From a checkpoint of a small contrastive audio-text model: soap at rate 0.0029, trained on synthesized solo parts of chorales (CocoChorales).
Rows from block 4 of the text encoder of a small contrastive audio-text model, named by matrix and row number. Rows with one number belong to one neuron. Each number is 128 + 32 x the weight over its row's rms, rounded and kept within 0 to 255. All counts start at 0.
After each neuron's rows are labels from the 100 texts, of 14848, where the neuron reaches its highest value: "tokens" is the input token at the peak. Only what is clearly more common there than usual is listed. The data: synthesized solo parts of chorales (CocoChorales). In brackets: how many of the 100, against the usual share in percent.
# fc1: MLP up (text_encoder.blocks.4.mlp.fc1.weight, 768x128), inputs 0-127
# fc2: MLP down (text_encoder.blocks.4.mlp.fc2.weight, 128x768, transposed), outputs 0-127

fc1.535 [203 155 134  97 132 105 101 191 176  91 106 126 127 176 140 108 131 133 122 110  96 123 237 177 140 111 106 120 121  79 133 120 123 167 127  75 141  97 135 113  89 125 130 137 148 203 159 130  75 139 155 141 120 106 188 132 128 116 142 102 101 165 128  81  96 128  86 140  83 142  88 156 169 105 150 113  92 114 136 135 123 127 130 127 166 140 126 133 142 152 171 164 124 165 133 111 106 133  94  62 141 144  55 111 176 132 153 178 150 116 181 150 155 169  70 159 158 147 129  47  90 189 144 151 148 110 164 162]
fc2.535 [153 107 128  60 174  56 118  98 118 104 111 133 154 105 119 113 108 115  53 131  85  79 114 120 135  82 115 133 101 144  70 192 128 118 129 165  95 158 125 192 114 158 127 125 115 144 124 143 108  67 139 101 185 136  96  77 137 153 119 114 134 130 193 112 136 125 181 134 159 166  71 145 117  97 103 168  89 162  92 115 142 137 175 103 150  99 190 190 147  93 148 152  78  97 124 134  80 153 114 130 174 115  93 138  76 109 115 164 118 185 104  72 120 109 108 106 178 130 143 139 150 185 147  97 131 186 115 158]
tokens: "5" (100 vs 3.7)

fc1.462 [134  88 141 146 150 110 130  99 123 118 115 154 182 128 134 100 149 108  95 158  88 181  82 174 137 124 147  99  60  97 106 141 169 137 147 113 149 158 104  57 113 203 151 131 172 121  91 202 124 157  68 129 152 124 136 125 152 147  75 120 136  97 106 121 103 144 157 100 165 186 159 135 129 111  90  54  98 104 143 174 141 110 128 139 123  99 135 168 179 122 138 121 134  99 130 127 100 105  76 135 102  94  70 110  93 125 152 144  52 206 112  89 182  98 181 157 164 115 116  62 113 133 144 119  84 164 122 145]
fc2.462 [154 133 126  67 161 129  78  85  27  97  98  78 103 155 165 175 122 158 103 106 107  75 175 121 117 143 133 107 115 129 122 133 127  74 132 181  77 132 138 122 173  94 172 128  86 174 171 116 104 103 151 144 130 145 123 177 137 189  83  94 169 130 151 157 104 143 158 158 129 101 108 175 129 151 107 158 107 109 135 118 105 116 139 122 149 167 189 140 113 119 134 162  85 156 150  71 129 122 115  48 159 148 125  97  90  59 113  98 150  66 145 118  88 121  91  77  95 162 135 116 100 171 131  78 109 112 154 124]
tokens: "5" (60 vs 3.7); "d" (23 vs 2.6); "b4" (16 vs 1.2)

fc1.424 [157 193 120 153 118 139  77 177  79  83 143 163 107 115  97 128 118  38 136  90 163 201  79 119 172 139 107 104  90 143 139 137 111 104  48 136 114 121 126 128 136 117 155 119 117 163 138 107  39 163 143 158 160 159 126 145  85 166  91 103 109 167 106 186  90 126 174 103  28 167  77 133 132 131 118 168 160 137 162  85 158 118  58  85  96 124 159 124 109 165 140 103 133 111 106 146 103 117 104 136 139 148 118 134 123 102  95 145 143 136 169 143  99 166 172 149 146  87 158 141 120 121 170 143 130 152 111 145]
fc2.424 [144 126 114 182 160  91  79 122 114 164 120 117 113  83 143 134 182 166  86 159 153 193 122 119 108 163 115 126 205 101 193 137 156  81 126 116 168  93 168 121  85 107 117 109 118  93  97 134 133 140 181 142 132 107  98 116 152 140 181  97 140 101  72 168 143 149 117 170  83 114 169  73 172  74 128 136 126 100 180  88 120 105 185 169 146 165 187 112 102 135 141 157 128  82 138  84 179  93 145 127 128  94 124  92 114 126 145 117 140  96 142 102 117 116  99 115 107 127 130  73 156 109 121 192 113 100 103  33]
tokens: "d" (89 vs 2.6)

fc1.188 [156 151  61 138 157 146  99 147 146 103 139  79 139 146 154 125 185 187 116 192 159  82 108 114 114 131  98 140 125 137 118 140 117 138  63  81 178  85 135 171  79 166 138 169 139 130 140  83 100 142 114 145 170 136 152 143 152 133 172 118 123 115  64 103 162  81  45  61 133 144 168 165 118 154 118 141 117  99  81 153  79  90 116  97 138  96 142 146 149 166 108 149 128  99 127 146 120 157 141  97 103 108  62  99 136 144  42 108 141 129 102 145 105 132 210 137 159 131  65 120 187 102 133  99  94 146 124 127]
fc2.188 [143 116 114 106 177 159 132 102 157 163 129 123 116 114 195 157 148 107  73 132 113 120 107 148 132 110 167 159 121 138 126 156 133  93 123 192  72  79 153 137 127 161 170 198  96 109 113 116 152 117 147 108 171  71 118 120 153  91  74 116  96 123 145  84 117  79 149 134 111 162 107 102 144 118 182  79  94  95 173 117 100 101 131 122 113 136 162 133 116 173 120 191 144 135 119  86 185  20 167 190 163  48 128 134  96 132 163  95 110  98 140 135 102 119 145 158 132 130 161  80  93 114 128 115 141 111  83 194]
tokens: "d" (100 vs 2.6)

fc1.512 [123 128 104 190 131 120 140 177 138 160 126 188 115 181 182  77 170 156 177 139 160 147 112 145 141  67  84 120  91  82  77 148 145  74 196  84 169 115 117 138 202  91 110 124 112 144 135 133 124  98 116  75 103 209 154 174 142 149 142 160 167 132 106  97  96 129 113 144  68 116 138 186 188 105 148 111 170 128  79  85  97 143 146 137 178 109 104  96 142 166 126 107 109 104 141 172 122 124  82 147 119 105 149 124 121 153 116 135 116 131 138 168  95  86 119  72 126 118 127  92 127  75 151 148 172 111 178 132]
fc2.512 [151 128 140 152 118 156  59 115 167 117 117 154 162 138 131 132 122 121 144 113 173 114  83 146 103 109  89 103 132  83 131 107 112  81 164  96 128  76  85  54 174 137 139 147 137 157  67 136 130 139 162 123 111 161 156 178  92 119  75 130 135 155 164 137 107 162 128 156 106 116  93 153 103 100 218  74 198 152  71 100  94 131 163 176 104  91 123 137 139 186 116  71  81  94 124 157 125 135  84 131 106 128 156 111 146 120 118 138 100 119 118 138 120 100  61  29 165 146 121 135 108 157 174 152 163  95 173 124]
tokens: "g5" (100 vs 0.7)

fc1.401 [ 90 162 125 131 121 185 171 133 115  74 112 131  91 163 189 103 116 148 146  95 170 114 169 128 118 116 187 123 102 144 119 125 136 115  83 144 103  85 151 182 116 133 141  63 156  64 119 103  66 182  89 145 142 159 167 139 158 141  97 115 145 117 147 154 107 134 161 101 138  44 124  82 169 146 203 153 130 152 194 118 143  86  77 106  99 148 114 151 148  94 111  87  89 138 136 162 144 103  98 141  88 109 126 108 115 155  57 139 111 128 107 126 121  59 103 133 123 104 209 120 171 160 144 118 110 183 122 137]
fc2.401 [106 126 125 121 167 101 141 184 116 101 156  87 156 131 165 138 125 138 145 154 169 149  78  94  85 144 134 131 116 112 161 170 156  87 100 160 147 180  96 117 106 159  84  64  98  49 179 135  92 157 149  91 198 111 151 131 181 125 117  95 167  95 148  95 158 161 132 153 113 116 141 104 140 104  97 132  87 117 117 141 123  64 171 148 168 143 113 118  97 149  62 110 136  87 113 103 190 105  93 153 177 174 116  80  81 119  91 129 177 160 149  94 106 168 133 122 132 113 127  96 161 125 169 113 208  94  95  86]
tokens: "5" (100 vs 3.7)

fc1.334 [139 186 121 148 119  94  76 128  67 129 133  68 124 121  70 141 161 124 166 103 139 130 159 115 145 146 130 191 158 127 159 126 122 112 153 109  79 140 162 166  96  97 137 198  90 153 129 112 127 171 137 149 115 100 112 164 131 138 102 127 185 188  46 149 100 133 175 143 149 180 106  94 105 193 144 157 136 178 100 167 160  82 121  79 111 112 124  94 126 114 119 173 158 142 167 157 124 102 147  57 164  96 140 172 140 146 128 169 100 133 124 158 139  87 130 116  64 102 133 160  68 127 165 132  96 123  76 186]
fc2.334 [ 85 147 114 147 109 142 112 136 189 154 145 103 116 134  80  67 159 149  98 136 169  80 111  96 133  48 145 137 154 144 148 119 123 135 121 110 119 190 153 129 164  59 191 125 152 177 110 112  77 138 137 103 100  92 132 136  80  96 153 189 158 133  98 123 120  60 184 115 125 122 116 104  93 153 110 137  62  93  93 131 112  50 129 128 134 181 121 140 190 117 143  98 181 137 136 111 121 105 111 113 146 115  78 119 112 125 159 116 169  87  90 106  68 143 165  81  85 102  81 140 110 148 181 176 107 108 112 106]
tokens: "f5" (70 vs 1); "b3" (30 vs 1.1)

fc1.388 [147 140 118 107 164 140  81  65  70 104  89 157 107 130 189 144  95 199 123 132 106 145 172 175 136  95 106  89  75 127  83 138 152 133 139 137 156 159 111  87 155 150 142 125 111 143 128 127 139 110 129 138 143 104 138 132  91 112 118  96 107 135 165 108 114 144 157 120 179 114 129 132 132 111 117 132 150 103  83 117 141 154 165  80 197 152 142 193 129  98 178 157 120 137 186 175  73 123  76 147  99 146  81 114  97 108 152 231 113 185  87 100 143 158 172 157 175 117 102  66  77 122 155 169  90 163 146 108]
fc2.388 [152 155 143 111 111 115 115 124 111 103  82 129 172 185 126 149 128 100 106 117 121 168 119 107  87 140 137 129 145  98 103 152 178 109 106 145 104 147 150  91 129 134 149 124  96 165 174 155  72 185  92 134 141 165 192 135 145 206 102  85 161 122 138 106 136 167 103 174 120 178  91 124 175 102  88 157  73 139 179 143 122  51 178 124  77 112 177 171 171 158 134 158  83  76 136 114 138 120 130 107 190 112 104  98  62 115 165  65 124 117 167 132 165 103  80 134 151 131 150  98 189 136 103  87 130 127 160 164]
tokens: "5" (70 vs 3.7); "4" (30 vs 6.2)

fc1.677 [148 124 107  98 116 179 171  98 117 117 118  95  84 162 213  98 130  92 158  86 110 127 117 102 156 192 131 142 113 115  91  68 160  70 155  93  87  97 142 158 158 109 151 120 107 146  53 118 139 143 139  89 162  65 114 169  94 117  75 103 131 189 110 145 114 113 117 133 179  98 126 175 128  99 179 141  51 174 157 148  80 134 104 132  80 211 113  99 122 125 129 100 103 146 101 105 131  90 124 146 128  98 154 108 139 156 102 105 147  81 122 161 137 118 106 121 120 119 144 147 122  84 219 147  97 148 128 146]
fc2.677 [123 140 131  59 149 138 136 135 123 136 156 116  85 164  94 146 118 134 103 142  81  95 105 131 138 151 126  85 164 138 115 126 177 143  89  81 111 108  87 148 144 110  78 101 148  42 165 102  91 155 136 161 133 144 173  55  65  77 162 159 169 123 119 144 131 100  94 105 108 153 170  99 133 166 164  63 124 162 154 165  92  85 132 109 113  98 134 140 154 142 101 121 166  52 187 147 129 141 141 103  88 198 121  94  82 105 143 120 100 193  78 119 123 147 110  88 125 107  89 158 130 117  79  75  89 113  95 123]
tokens: "a3" (65 vs 1); "a4" (17 vs 1)

fc1.244 [149  73 136 134 133 141 170 117 148 118  97 113 131 116 153 123 169 128 117 165 171 202 137  90  83 172 127 159  91 182 129 105  93 148  87 145  98 175 176 153 164 141 113  97 111 116 111 177 183 185 142 124 178  88 175 176 143 112 165 137 145 179 182  88 136 156 136 196 167 140 118 131 132 175 152 117 121 134  62 117 104 124  78 109 157 134 180 134 103 109  83 125  90 111 128 168  98  97 128 179  95  85  92 114 143 122 180 182 159 131  78 145 105  77 129 182 143 151 106 146  98 120 158  82 162 120  91 129]
fc2.244 [119 152 137  86  59 149 100 202  73 129 116 156 177  47 124 128 135 121 102 148 171 153  73 212 106 127  99  85 183 111  97  90  91 100 111 145 102 122 111 133 140 135 108 133 110  66  98 157  99 153 117 117 120 158  97 112 183 147 157 159 118 155 133  98 144 126 146  85  63 133 130 118 141 120  68 118 117 111 137 177 187 129 105 191  86  97 119 113 137 114 127 112 152 160  66  98 127  97  86 145 135 137  95 128 124 178 103 113  99 118 124  93 151 126 107 126 131 176 151 108 169 118 111 125 171 170 112 224]
tokens: "a3" (56 vs 1); "f4" (31 vs 1.1); "f3" (8 vs 0.4)

fc1.229 [124 165 137 128 120 127  95 151 102 149 125 145 100  93 112 111  84 101  95 181 124 119  94 144 108 151 160 150 107 179 100 172 119 112 160 137 104  45 125 140 119  85 146 153 109  91 120  96 120 139 103 168  90 135 177 162 109 144 104 111 116 104 117 158 120  93  32 161 117  93 140 153 124 116 210 145 133  99  60 194 127  29  59 137 132 117 132 117  95 117  95 186 127 131 152 111  98 159  83  80 165 138  74 155 149  96 135 149  83 115 130 137 114  53 156 109 130 144 147  97 166 142 137 147 163  80 115 147]
fc2.229 [112 102 102 139 138 164 136 131 156 168 144 120  80 127 127 175 132 156 179  86 132 160  95 124 120 140  55  85 125 169 131 102 173 114  65 149 134 167 138 121  78  55 152 162 115 141 131 132 126  80  98  81 173 193 123 170 105 113 118 127  79 159  71 122 165 115 111 145 103 143  98 151 129 147 134 144 121 133 179 136 110 157  60  97 112 103 100  88 115 107 114 130  72  94 142  76 107 146 175 189 138 129 142 140 116 173 135 143 115 126 125 120 157 172 147  90 108  54 104 152 179 161  42 126 174 134 180 169]
tokens: "g5" (72 vs 0.7); "e3" (28 vs 0.3)

fc1.622 [133 125  88 183 112  97 138 106  91 142 119 162 121 189 161 136  83 115 135 151 184 200 131 144 123 116  99 112 114  97 109 139 109 131 187 184 109 153 139 128 168 196 156 112 198 164  88 101 150 113 104 134 124 173 160 148 123 111  93 109 206 166  55 162 123 147 173 147  64 150 137 113  94  93 108  91 103 147 100  93 113 142  88 102 102 130 122 170 126 145 100  64  87 131  98 112  70  78 115 148 106 117 146 155 117 117 123 145 142 111 140 115  72  92 171  95 120  79 121 148 100  99  97  82 163  64 129 109]
fc2.622 [100  59 145 161 182  96  95  89 136  95  84  80 118 100  75 151 144 105  52  66  72 151 108 125 148 130 115 107 116 121 119 121 197 138 137 132  78 140 127 113 194 170 169 116 110 192 134 157  85  83 112 156 119 101 122 155 133 163 152  53 135  62  89 158 142 106 133 124  98 149 188 143 155 146 185 122 122 150 124 109  94  99 111 120  77 135 144 115 122 138 144 201 123 112 138 151 115 115 138 156 159 142 123 131 158 137  75  97 124 110 134 161 137  75 100  20 133 146 123 131 136 137 164 128 114 138 152 104]
tokens: "g5" (100 vs 0.7)

fc1.727 [133  95  82 148 169 117 141 171 131 116 163 146 115  86  86 127 122 113 122 140 102 133 127 128 183 114 177 125  80 111  77 146 168 136 150 149 172  78 145  74 148 138 136 167 124 163 114 130  96 131 103 126 196 185  97 124 163 159 130 119 174  74  91  88 104 115  60  93 104  55 192 103 128 143 148 137 108  92  94 190 121  82  56 101 106 175 109 106 174 126  93 205 133 142 173 107  91  97 146 136 150  87  93 104 156 142 111  71 108 113 181 155 100 117  94 155 145 126 132 145 118 134  94 116 125 180 121 148]
fc2.727 [ 83 150 163 125  90 137  87 143 134  99 148 132 196  89 143 151  77  98 129 128 121 136  33 181  66 148 165 158 125 155 125 180 166 145  85 117 129  98 110 136  60 100 160 133 164 121  86 141 154  72 116 129 124 121  85 135  97  84  64  97  94 147  46 101 100 133 105 122 135 146 123 130  66 101 151 100  94 133 118 123 113 144 133  86 101 129  91 160 187 154  89 107 108 165 171 117  90 135  96 125  93  73 126 154 100 162 167 110  88 124 129 117 121 152 114  73  96 151 111  94 158  80 101 129 153  80  84 125]
tokens: "d" (100 vs 2.6)

fc1.587 [123 137  99 129 195 163 174  75 194  49 129 159 126 140 142 135 160 132 170 176 104 119 178 107  44 171 135 122 181 148 119 126  93  83 133 130 162 148  79 174 121 137 126 124 120 143 197 120 130  90 116 101 145 150 111 108 152  68 156 168 137 160  81 121 151  84 130 114 113 100 145 121 130 148 146 130 168 104 125 160 147 181 137 125 161 159  98 132 123  99 146  94 115 171 115 172  92 128  31  95 118 138  72  99 140 126 105 108  62  83 100 122 169 146 141 182 157 148 156 124 110 105 126 193 148 128 110 133]
fc2.587 [100 152 168 203 132 134 141 183 182 145 171 134  20 139 121 151 151 161 129  59 119 122 114 107  99 192 118 181 150  94 168  97  91 118 162  84 178 106 108 146  62 144 150 112  99 153 156 149 115 112 109 132 107 110 115 150 142 101 145 108 154 118  99 136 152 151 115 137 108 132 168 118  68 129 137 163 174 117 166 102 132 126 105 136 123 113 146  87 118 119  93 115 116 102 109 128 170 153 176 106 106 132 169 149 164 169 125 102  81 157  76 216 106 166 142  71 112 154 144 147 124 107  86 175 146  61 104 114]
tokens: "5" (95 vs 3.7)

fc1.226 [192 111 121 141 114  99 129 143 160 101  58 145 174 112  96 158  65 137 119 146 101 163 144 175 126 164 132 169 161 141 134 164 125 160 205 111 173 125 194 120 144  67 136 127 100 133  72 100 100 139 130 125 131 100 124 168 136 138 125 149 127  82 134 160 100 162 147 125 125  92  80  90 111 117  94 145 162 126 166 170 143 126  65 160 134  81 135 135  52 132 127 218 151 127  73 109 133 128 105 166 142 117 113 171 186  95  69 157 132 116 133 109  95 132 133 136 172  86 127 145 109 179 160 138  50 129 157 158]
fc2.226 [ 54 171 133 138  90 144  94 134 129 140 155  73 131 144 122 130  92 117 131 153 115 156  79 141 150 124 105 113 176 155 121 148  89  77 100 131 145 117 170 143 138 100  87 134 117 165 128  74 118 119  44 128 155 131 198 107 175 115 132 134 166  70 115 133 121 166 109 116 141 175  93  89 107 135 165  88 176 121 150  95  95 152 207 146 152 179 178 131  76  78  83 154 117 148 140 148 164 134 165 128 187 146 188  80 157  43 152 174 117 145 148 127 151 133 167 145 159 142 142 158 167 119 109 139 123 131 100  85]
tokens: "f5" (94 vs 1)

fc1.335 [140 111 111 159  84 132 130 105 165  81 108  99 100 134  96 148  83 122 121 140 121 147 144 180 165  82 192 149 132 192  82 155 134 156 146 144 188 140 106 178 151  99 135 121  62 148 160 116  94 149 114 107 128 114 150 118 109 102 137  25 144 167 114 161  77 107  63  95 184 136 136 134 172  71 161 123 132 154  69 140 151 117 122  91 153 140 114  96  70 112 137 150 137 134 166  98 105 137  53 135 177  67 127 106  87 135  95 105  79  90 135 137 104 126  75 142 117 163 118 149 106 123 155 118 184 139 172  96]
fc2.335 [134 141 103 115 154 119 165 135 137 158 174 111  63  94 148 165 105 143  91 117 122 188 108 103  84 168 140 159  83 135 103 127 146  78 114 110 166 163 173 115 110 108 171 149 196 109 113 168 143 126 170 119 139 130 136 211 162 149 109  76 114 155 113 118 124  99 120 143 118 127 102 179 129 130  79 115 101 103  95  94 111 166 106 117 113 113 113 158 208 135 111 107 100  99  86 117  63  94 205 118  66 123  78 159 114 133 183 155 104 136 146  90 178 164 166  96 185 146 118 103  54 111 130 129 141  82 142 151]
tokens: "d" (100 vs 2.6)

fc1.51 [142 111  88 160 141 165 134  73 138 103 148 147 115  91 149 129 150 224 122 118  83 159  79  82 197 155 135  98  86 150 102 121  82 126 162 141 124  62 101 177 120 122  81 102 136 145 108  93  97 147 135 164 111 148  52 109  76 168 161 144 201  80 123  86 160 114 133 105 171 176 126 109 155 104 121 114 148 143 109 129 108 112 109 166 199 165  84 156 178 157  91 127 119 127  89 130 139  99  75  82  91 116 137 136 112 163 149 154  89 164 139 141  95 166 108 106 146 136 174  77 119 126 146 142  78 161 137 129]
fc2.51 [147 116 167  94  91 124 137 153 142  30 124 104 100 159 139 134 206 104 171 156 131 111 188 168  71 132 159 180 153 118 113 134 144 156 122 129 138 116 129 161 132 144 155 120 144 108 142 159 150 166 147  73 155 144 131 138 147  16 106 125 108 177 150 125  64 117 125 168 121 120 151 118 125 170 132 136  67 156 142 180 114 154 135  89  64  57 134  98 146 114 115 146 123 119 171 110 128 182 178 138 132 132 126 103  78 135  68  74 158  99 131 142 158  96 144 120 128 106  58 170 103 147 135 118 157  96 137 157]
tokens: "d" (58 vs 2.6); "f" (41 vs 2.5)

fc1.586 [145  88  90 142 131 145 105 135 143 145 148 113 159 120 108 121 128 117  58 192  84  83 130 134 173  94 150 120 152 167 153 169 140  91 125 108 136  87 200 151 138 212  92 113 112 141 111 121 153  84 150 123 196 137  88  88 120 151 175 129  76 133 143 143 108 108 125  73 107 143  74 141 202 162 134  64  76 132  93 141 112  81 108 114 135 149 121 119 114 159 134  95 150 139 210 148 146 105 131 148 140 111 116  78 152 132 112  93 135  83 146  74 105 111 224 131 110 121 120  91  90 107 118 124 121 139  61 101]
fc2.586 [128 149  98 143 116 161  86 127 119 119 157 148  90 118 177  86 171  53 113 122 119  73 146 164 176 148 156 161 133 123 180 128  88 120  75 101 207 143 138 131 148 132 183 127 124 122  98 164 143 180 105 122 107  97 100 112 150 153 128 185 141 120 113 137 107 135 152 104 119 114 164 107 120  93 144  36 122 119  83 133 115 144 144  50 105 134  93 158 126 175 139 213 193 186 149 122  47 148 131 135 146 130  73 124 116 132  79 165 136 145 161 129  95 176 131 128 146 160 118  84 128  94 142 137 109 149  71 103]
tokens: "d" (100 vs 2.6)

fc1.263 [ 84 120 127 114 177  93 113 126 133 129 127 147 182 172 174 117 108 158 117 122  77 141 101 117 127  89  99 161 162 142 143 161  97 120 138 106  98 124 173  92  82 120 120 155  94 149 183  97 128 104 150 156 103 173 114 135 169 157 118 113 199 140 102  94 159  98 119  72  98  90 118 161 137 172 132 136  73 110 109 118 117 144 127 165 166 162 100 189 137 113 188  86  92 127 169 149 106 102  89 136 105 149 129  95 133 143  79  75  89  52  90  55 154 112 140  42 146 146 158 109 143 111 193 107 150 101 115 188]
fc2.263 [150 163 134 155  93 138 162 154  97  97 112 165 110 116 149 139 177 127 126 132 116 117 115 147 101 151 160 148  70 111 135  85 149 107  94  84 167 239  74 153 148 200 207  88 136 157 116 104 110 125 127 145  94  87 133 130  97  94 103 138 120  97  70 163 112 135 116 158  68 153 127  90 114 106 104 118 191 168 146 130 130 151 156 124 136 129 140 106 163  91 109 144 107 103 127  95 150  83 168 149 167 103 124 113 134 164 167 121 173 166  92 196 170 116 149 174 126 100 106  81 124  62  72 130 108 140 194 123]
tokens: "g5" (82 vs 0.7); "b3" (18 vs 1.1)

fc1.495 [112  67 134 186 111 140 114 175 137 202 108 147 145 164 135 147 136  85 119 137 113 186 144 179 148  96  88 112  58  85 102 135 122  92 145 128 156 109 144  96 188  89 106 111 132 133 101 126 110 128 114  69 100 130 164 188 122  84 117 158 128 129  49 136 166 105 129 146 112 126 107 107 110 156 147  99 161  84  80  63 127 139  96 147 111 133 132 141 119 126 132  98 140  60 183 107 157 126 120 154  81 140 133 121 152 113 115 191  79  75 143 136 134 127 135  88 130  64  45  72 107 101 177 172 151 133 127 106]
fc2.495 [122 161 124 140 108 144  96 163  82 114 116 197 151 163 167 126 126 100 138 158 201  70  61 140  89 116 153 165 114 114 158 146 140 116 197 100 146 100 110 190 107 141 136  77 149 184  56  78  92 106  77 132 170 148  83 187 158 149  88 210 112  88 148  79 141 143 155 161 120 136 132 112 127  98 163  90 160 149 100 101 120 115 106 199 149 159 126 118 119 131 110 127 173 158  95 154 175 149 119  59 110 153 159 138 143 113 141 140 181  76 104 128 133 122 129 110 112 144 117 115 139 116 135 111 106 166 171 152]
tokens: "a3" (100 vs 1)

fc1.430 [193 103 159 124 135  65 169 103 168 179 153 111 104 124 171 165 179 116 118 122 129 127 133 125 117 153 144  70 143 131 173 138 141 161 203 110 139 139 181  95 125 171 160 154 174  93 134 105 178 132 124 129 156  68 126  88  92 103 100 113  96 154 132 140 111 148  94 128 133 155 145  72 126  95 187 151 174 136 139 100 126  93 118  78 110 124 141 182 108 144  69 143 163  87 110 139  99 107 103  96 165  96 106 116 154  77 151 174 152  90 139 106 107 159 199 212 158 124 163 136 106 107 147 112 152 142 111 207]
fc2.430 [120 149 123 121 110 138  88 179 132 105  94 118 206 163 113  63  52 142 148  99 121  96 111 120 109 102 116 151  77 161 119 123 144 114  72 158 124 108 155 188 139 118 121 103 105 113 121  70  61 168 122 165 148 173 174 126 162 180 127 102 168  63 138 124 143 100 135  85  64  89  78 111 177  94 122 182 107  96 158 142 121 129 101 138 142 135 123  73 113  99 167 107 113 137 133 142 138 162 162 141 119 159 125 137 114 167 176 161  88 171 104 167 137 136  81  67  77 106  87 130 146 169 176 115  93 170 121 147]
tokens: "a" (76 vs 2.8); "f" (11 vs 2.5); "e3" (10 vs 0.3)

fc1.445 [148  97 135 194 135 180 117  93 129 188  87 137 152 191 194 132 165  41 140 108 113 140 170 116 154 128 140 175 138 124  86 155 154 159 120  99 113  95 126 111 128  85 128 131 210 132 103  94 168 109 137 123 194 111 174 167  85 128 129 141 110 152 150  72 129 146 103 103 162 207 167 185 142 111 185 139 122 150 145 106 114  90 114 114 120 146 153 153  80 175  99 146 120 119 133 133 138 111  99 138 165 121 114 109 108  55 109 118 101  96 161 153 132 121 114 114  99 125 134  83 139 165 110 207 175 126 150 175]
fc2.445 [162 111 137  99  67 129  44  98 156  77 154 200 143 111 142 134 145 162  20  94 168 194  99 114 124 192 127 134 144 171 129  76 135 125 145 166 131 102  86 129  94  60 176 130 111 103  88  90 143 113 115 164 170 202 152 130 121 123 151 133 198 128 124 105 139 148 135 150  98 115 116 205 155 130 135  87 142  91 121 108 136 106 108 179  78 115 127 149  97  90 149 101 103 116 126 108 125 132 145 114  96 153 133 142 110  89 118 159 125  74 136 165 163 138 142 180 150 128 135 115 112 144  93 153 187 138 142 120]
tokens: "a3" (100 vs 1)

fc1.31 [140 141 155 105 162 135 157 104 105 168 133 107 146 132 164 115 149 196 191 134 122 129  83 108 154 138 120 153 118 130 137  64 134 150  95 139 162 154 175 151 146 147 148  95 113 124 151 107 145 198 191 145 118 123 152  73 126 191 129  91 153 114 120 160 105 102 161 171 110 145 101 106 115 121 101 161 158 153 129  49 108  86 131 144  84 107 183 180 152  95 130 111 126 122  68  72 108  64  97 141 164 135  63 112 122 130  54  95 126 163  66  70 126 102  89 171 146 145 106  73  92  71 120 146 125 113 125 122]
fc2.31 [163 137 111  58 114  88 125  62  63 124 156 123 145  55 136 114 176 155 169 141 136 134 149 101 181 115 141 123 142 144  83 155 101 142  82 143 121  67 142  43 156 131  70 120 108  88 153 114  56  67  85 105 116 128  94 141 154 111  94 135 115 129 134 159 147 154  98 114 144  86 122 153 137 134 115  96 125 171 148 176 191 104  48  51 137  91 134  74 135 118 130 114 126 129  88 152 134 151 166 141 101 111  90 140 147  79  99  92 132 132 137 115 107 158  97 160 138 127 127 127 155 145  68 152 160 153 146 173]
tokens: "f5" (100 vs 1)

fc1.485 [140 144  86  96  50 190 146 184 122 133 156 122 198  92 142 118 156 119 193 118 161 120 179 168 156 105 160 130  99 181  58 117  83 125 110  65 123 122 128  86 150 160 121 138 146 109 132 141 106 152 135  88 136 147 167 144 137 141 159 168 200 157 146 134 143 126 145 134 120 154 120 124  94 108  71 200 155 132 113 122 107 142 157 133 106 107 133 117 133 127  88 152 110  93  87 131 136 139  92 186 117  70  94 136 142  96 123  83 138 115 139 137  71 152  52 193 135 168 112  56  70  98 146 121 155 139 111 146]
fc2.485 [173 121 197 156  86 187 144 146 126  98 103 127 146 120  99 142 144 122 121 107 121 130 104 111  95  73 109 129 134 154  91 156 119  94  75 117 168 104  96  80 161 145 139  67 114 153 191 158  98 157 132  99 164 156 112 134 177 164 167 152 128 118 165  94 132 131 180 113 150  97 117 179  46 161 122 161 145 132 161  99  88 128 124 140 183  92 125 131 104 151 108  78 111 129 170  42 143 108 136 144  87 145 124 110 185  54 122 126  77  86 149 131  86 119 103  85 174 141  93  88 104  89 145  87 129 180 158 139]
tokens: "a3" (100 vs 1)

fc1.563 [174 108 158 129 122 111 130 118 159 133 114  78 197 148 127 123 128 128 148 162 175 140 136 122 146 108 128 164 108 111 200 136  84 140 110 133  43 142 144 101 124 131 145 174 117 169 163 106 145 172  90 126 122 172  36  77 160 105 151 133 116 121  84 137  85 134 102 136 179 138 171 123 133  64 184 169 160 145  92 115 127 152 112 132 131 103  84 134 124 115  98 176 127 127 118 150 123 167  50 104 196 167 104 161 151  59 168 130 104 123 163 124 133 109 149 109  80 152 126 102 204 131 123 157 147  96 169 182]
fc2.563 [ 73  10 125 107 110 139 105 104 168 153 117 134 139 104 139  95 118 166  82 115 100 143 159 145 158 133 117 155  83  64 120 148 186 124 195 151 104 103 149 182 139 115 123 157  99 106 156  70 148  87 121 160 142 197  61 119  90 100 135 143 125  84  87 114 125 103 135 137 132 129 121 145  88 133  76  74 118  94 100 126 111 191  72  69 129 180 115 121 127 154  81 142  76 128 152 106 153 116 114 133 153 125 128 154 127  65  84 119 149  95 149 122 115 138 104 103 125 185 184 181 132 131  98 126 130 156 105 102]
tokens: "d" (100 vs 2.6)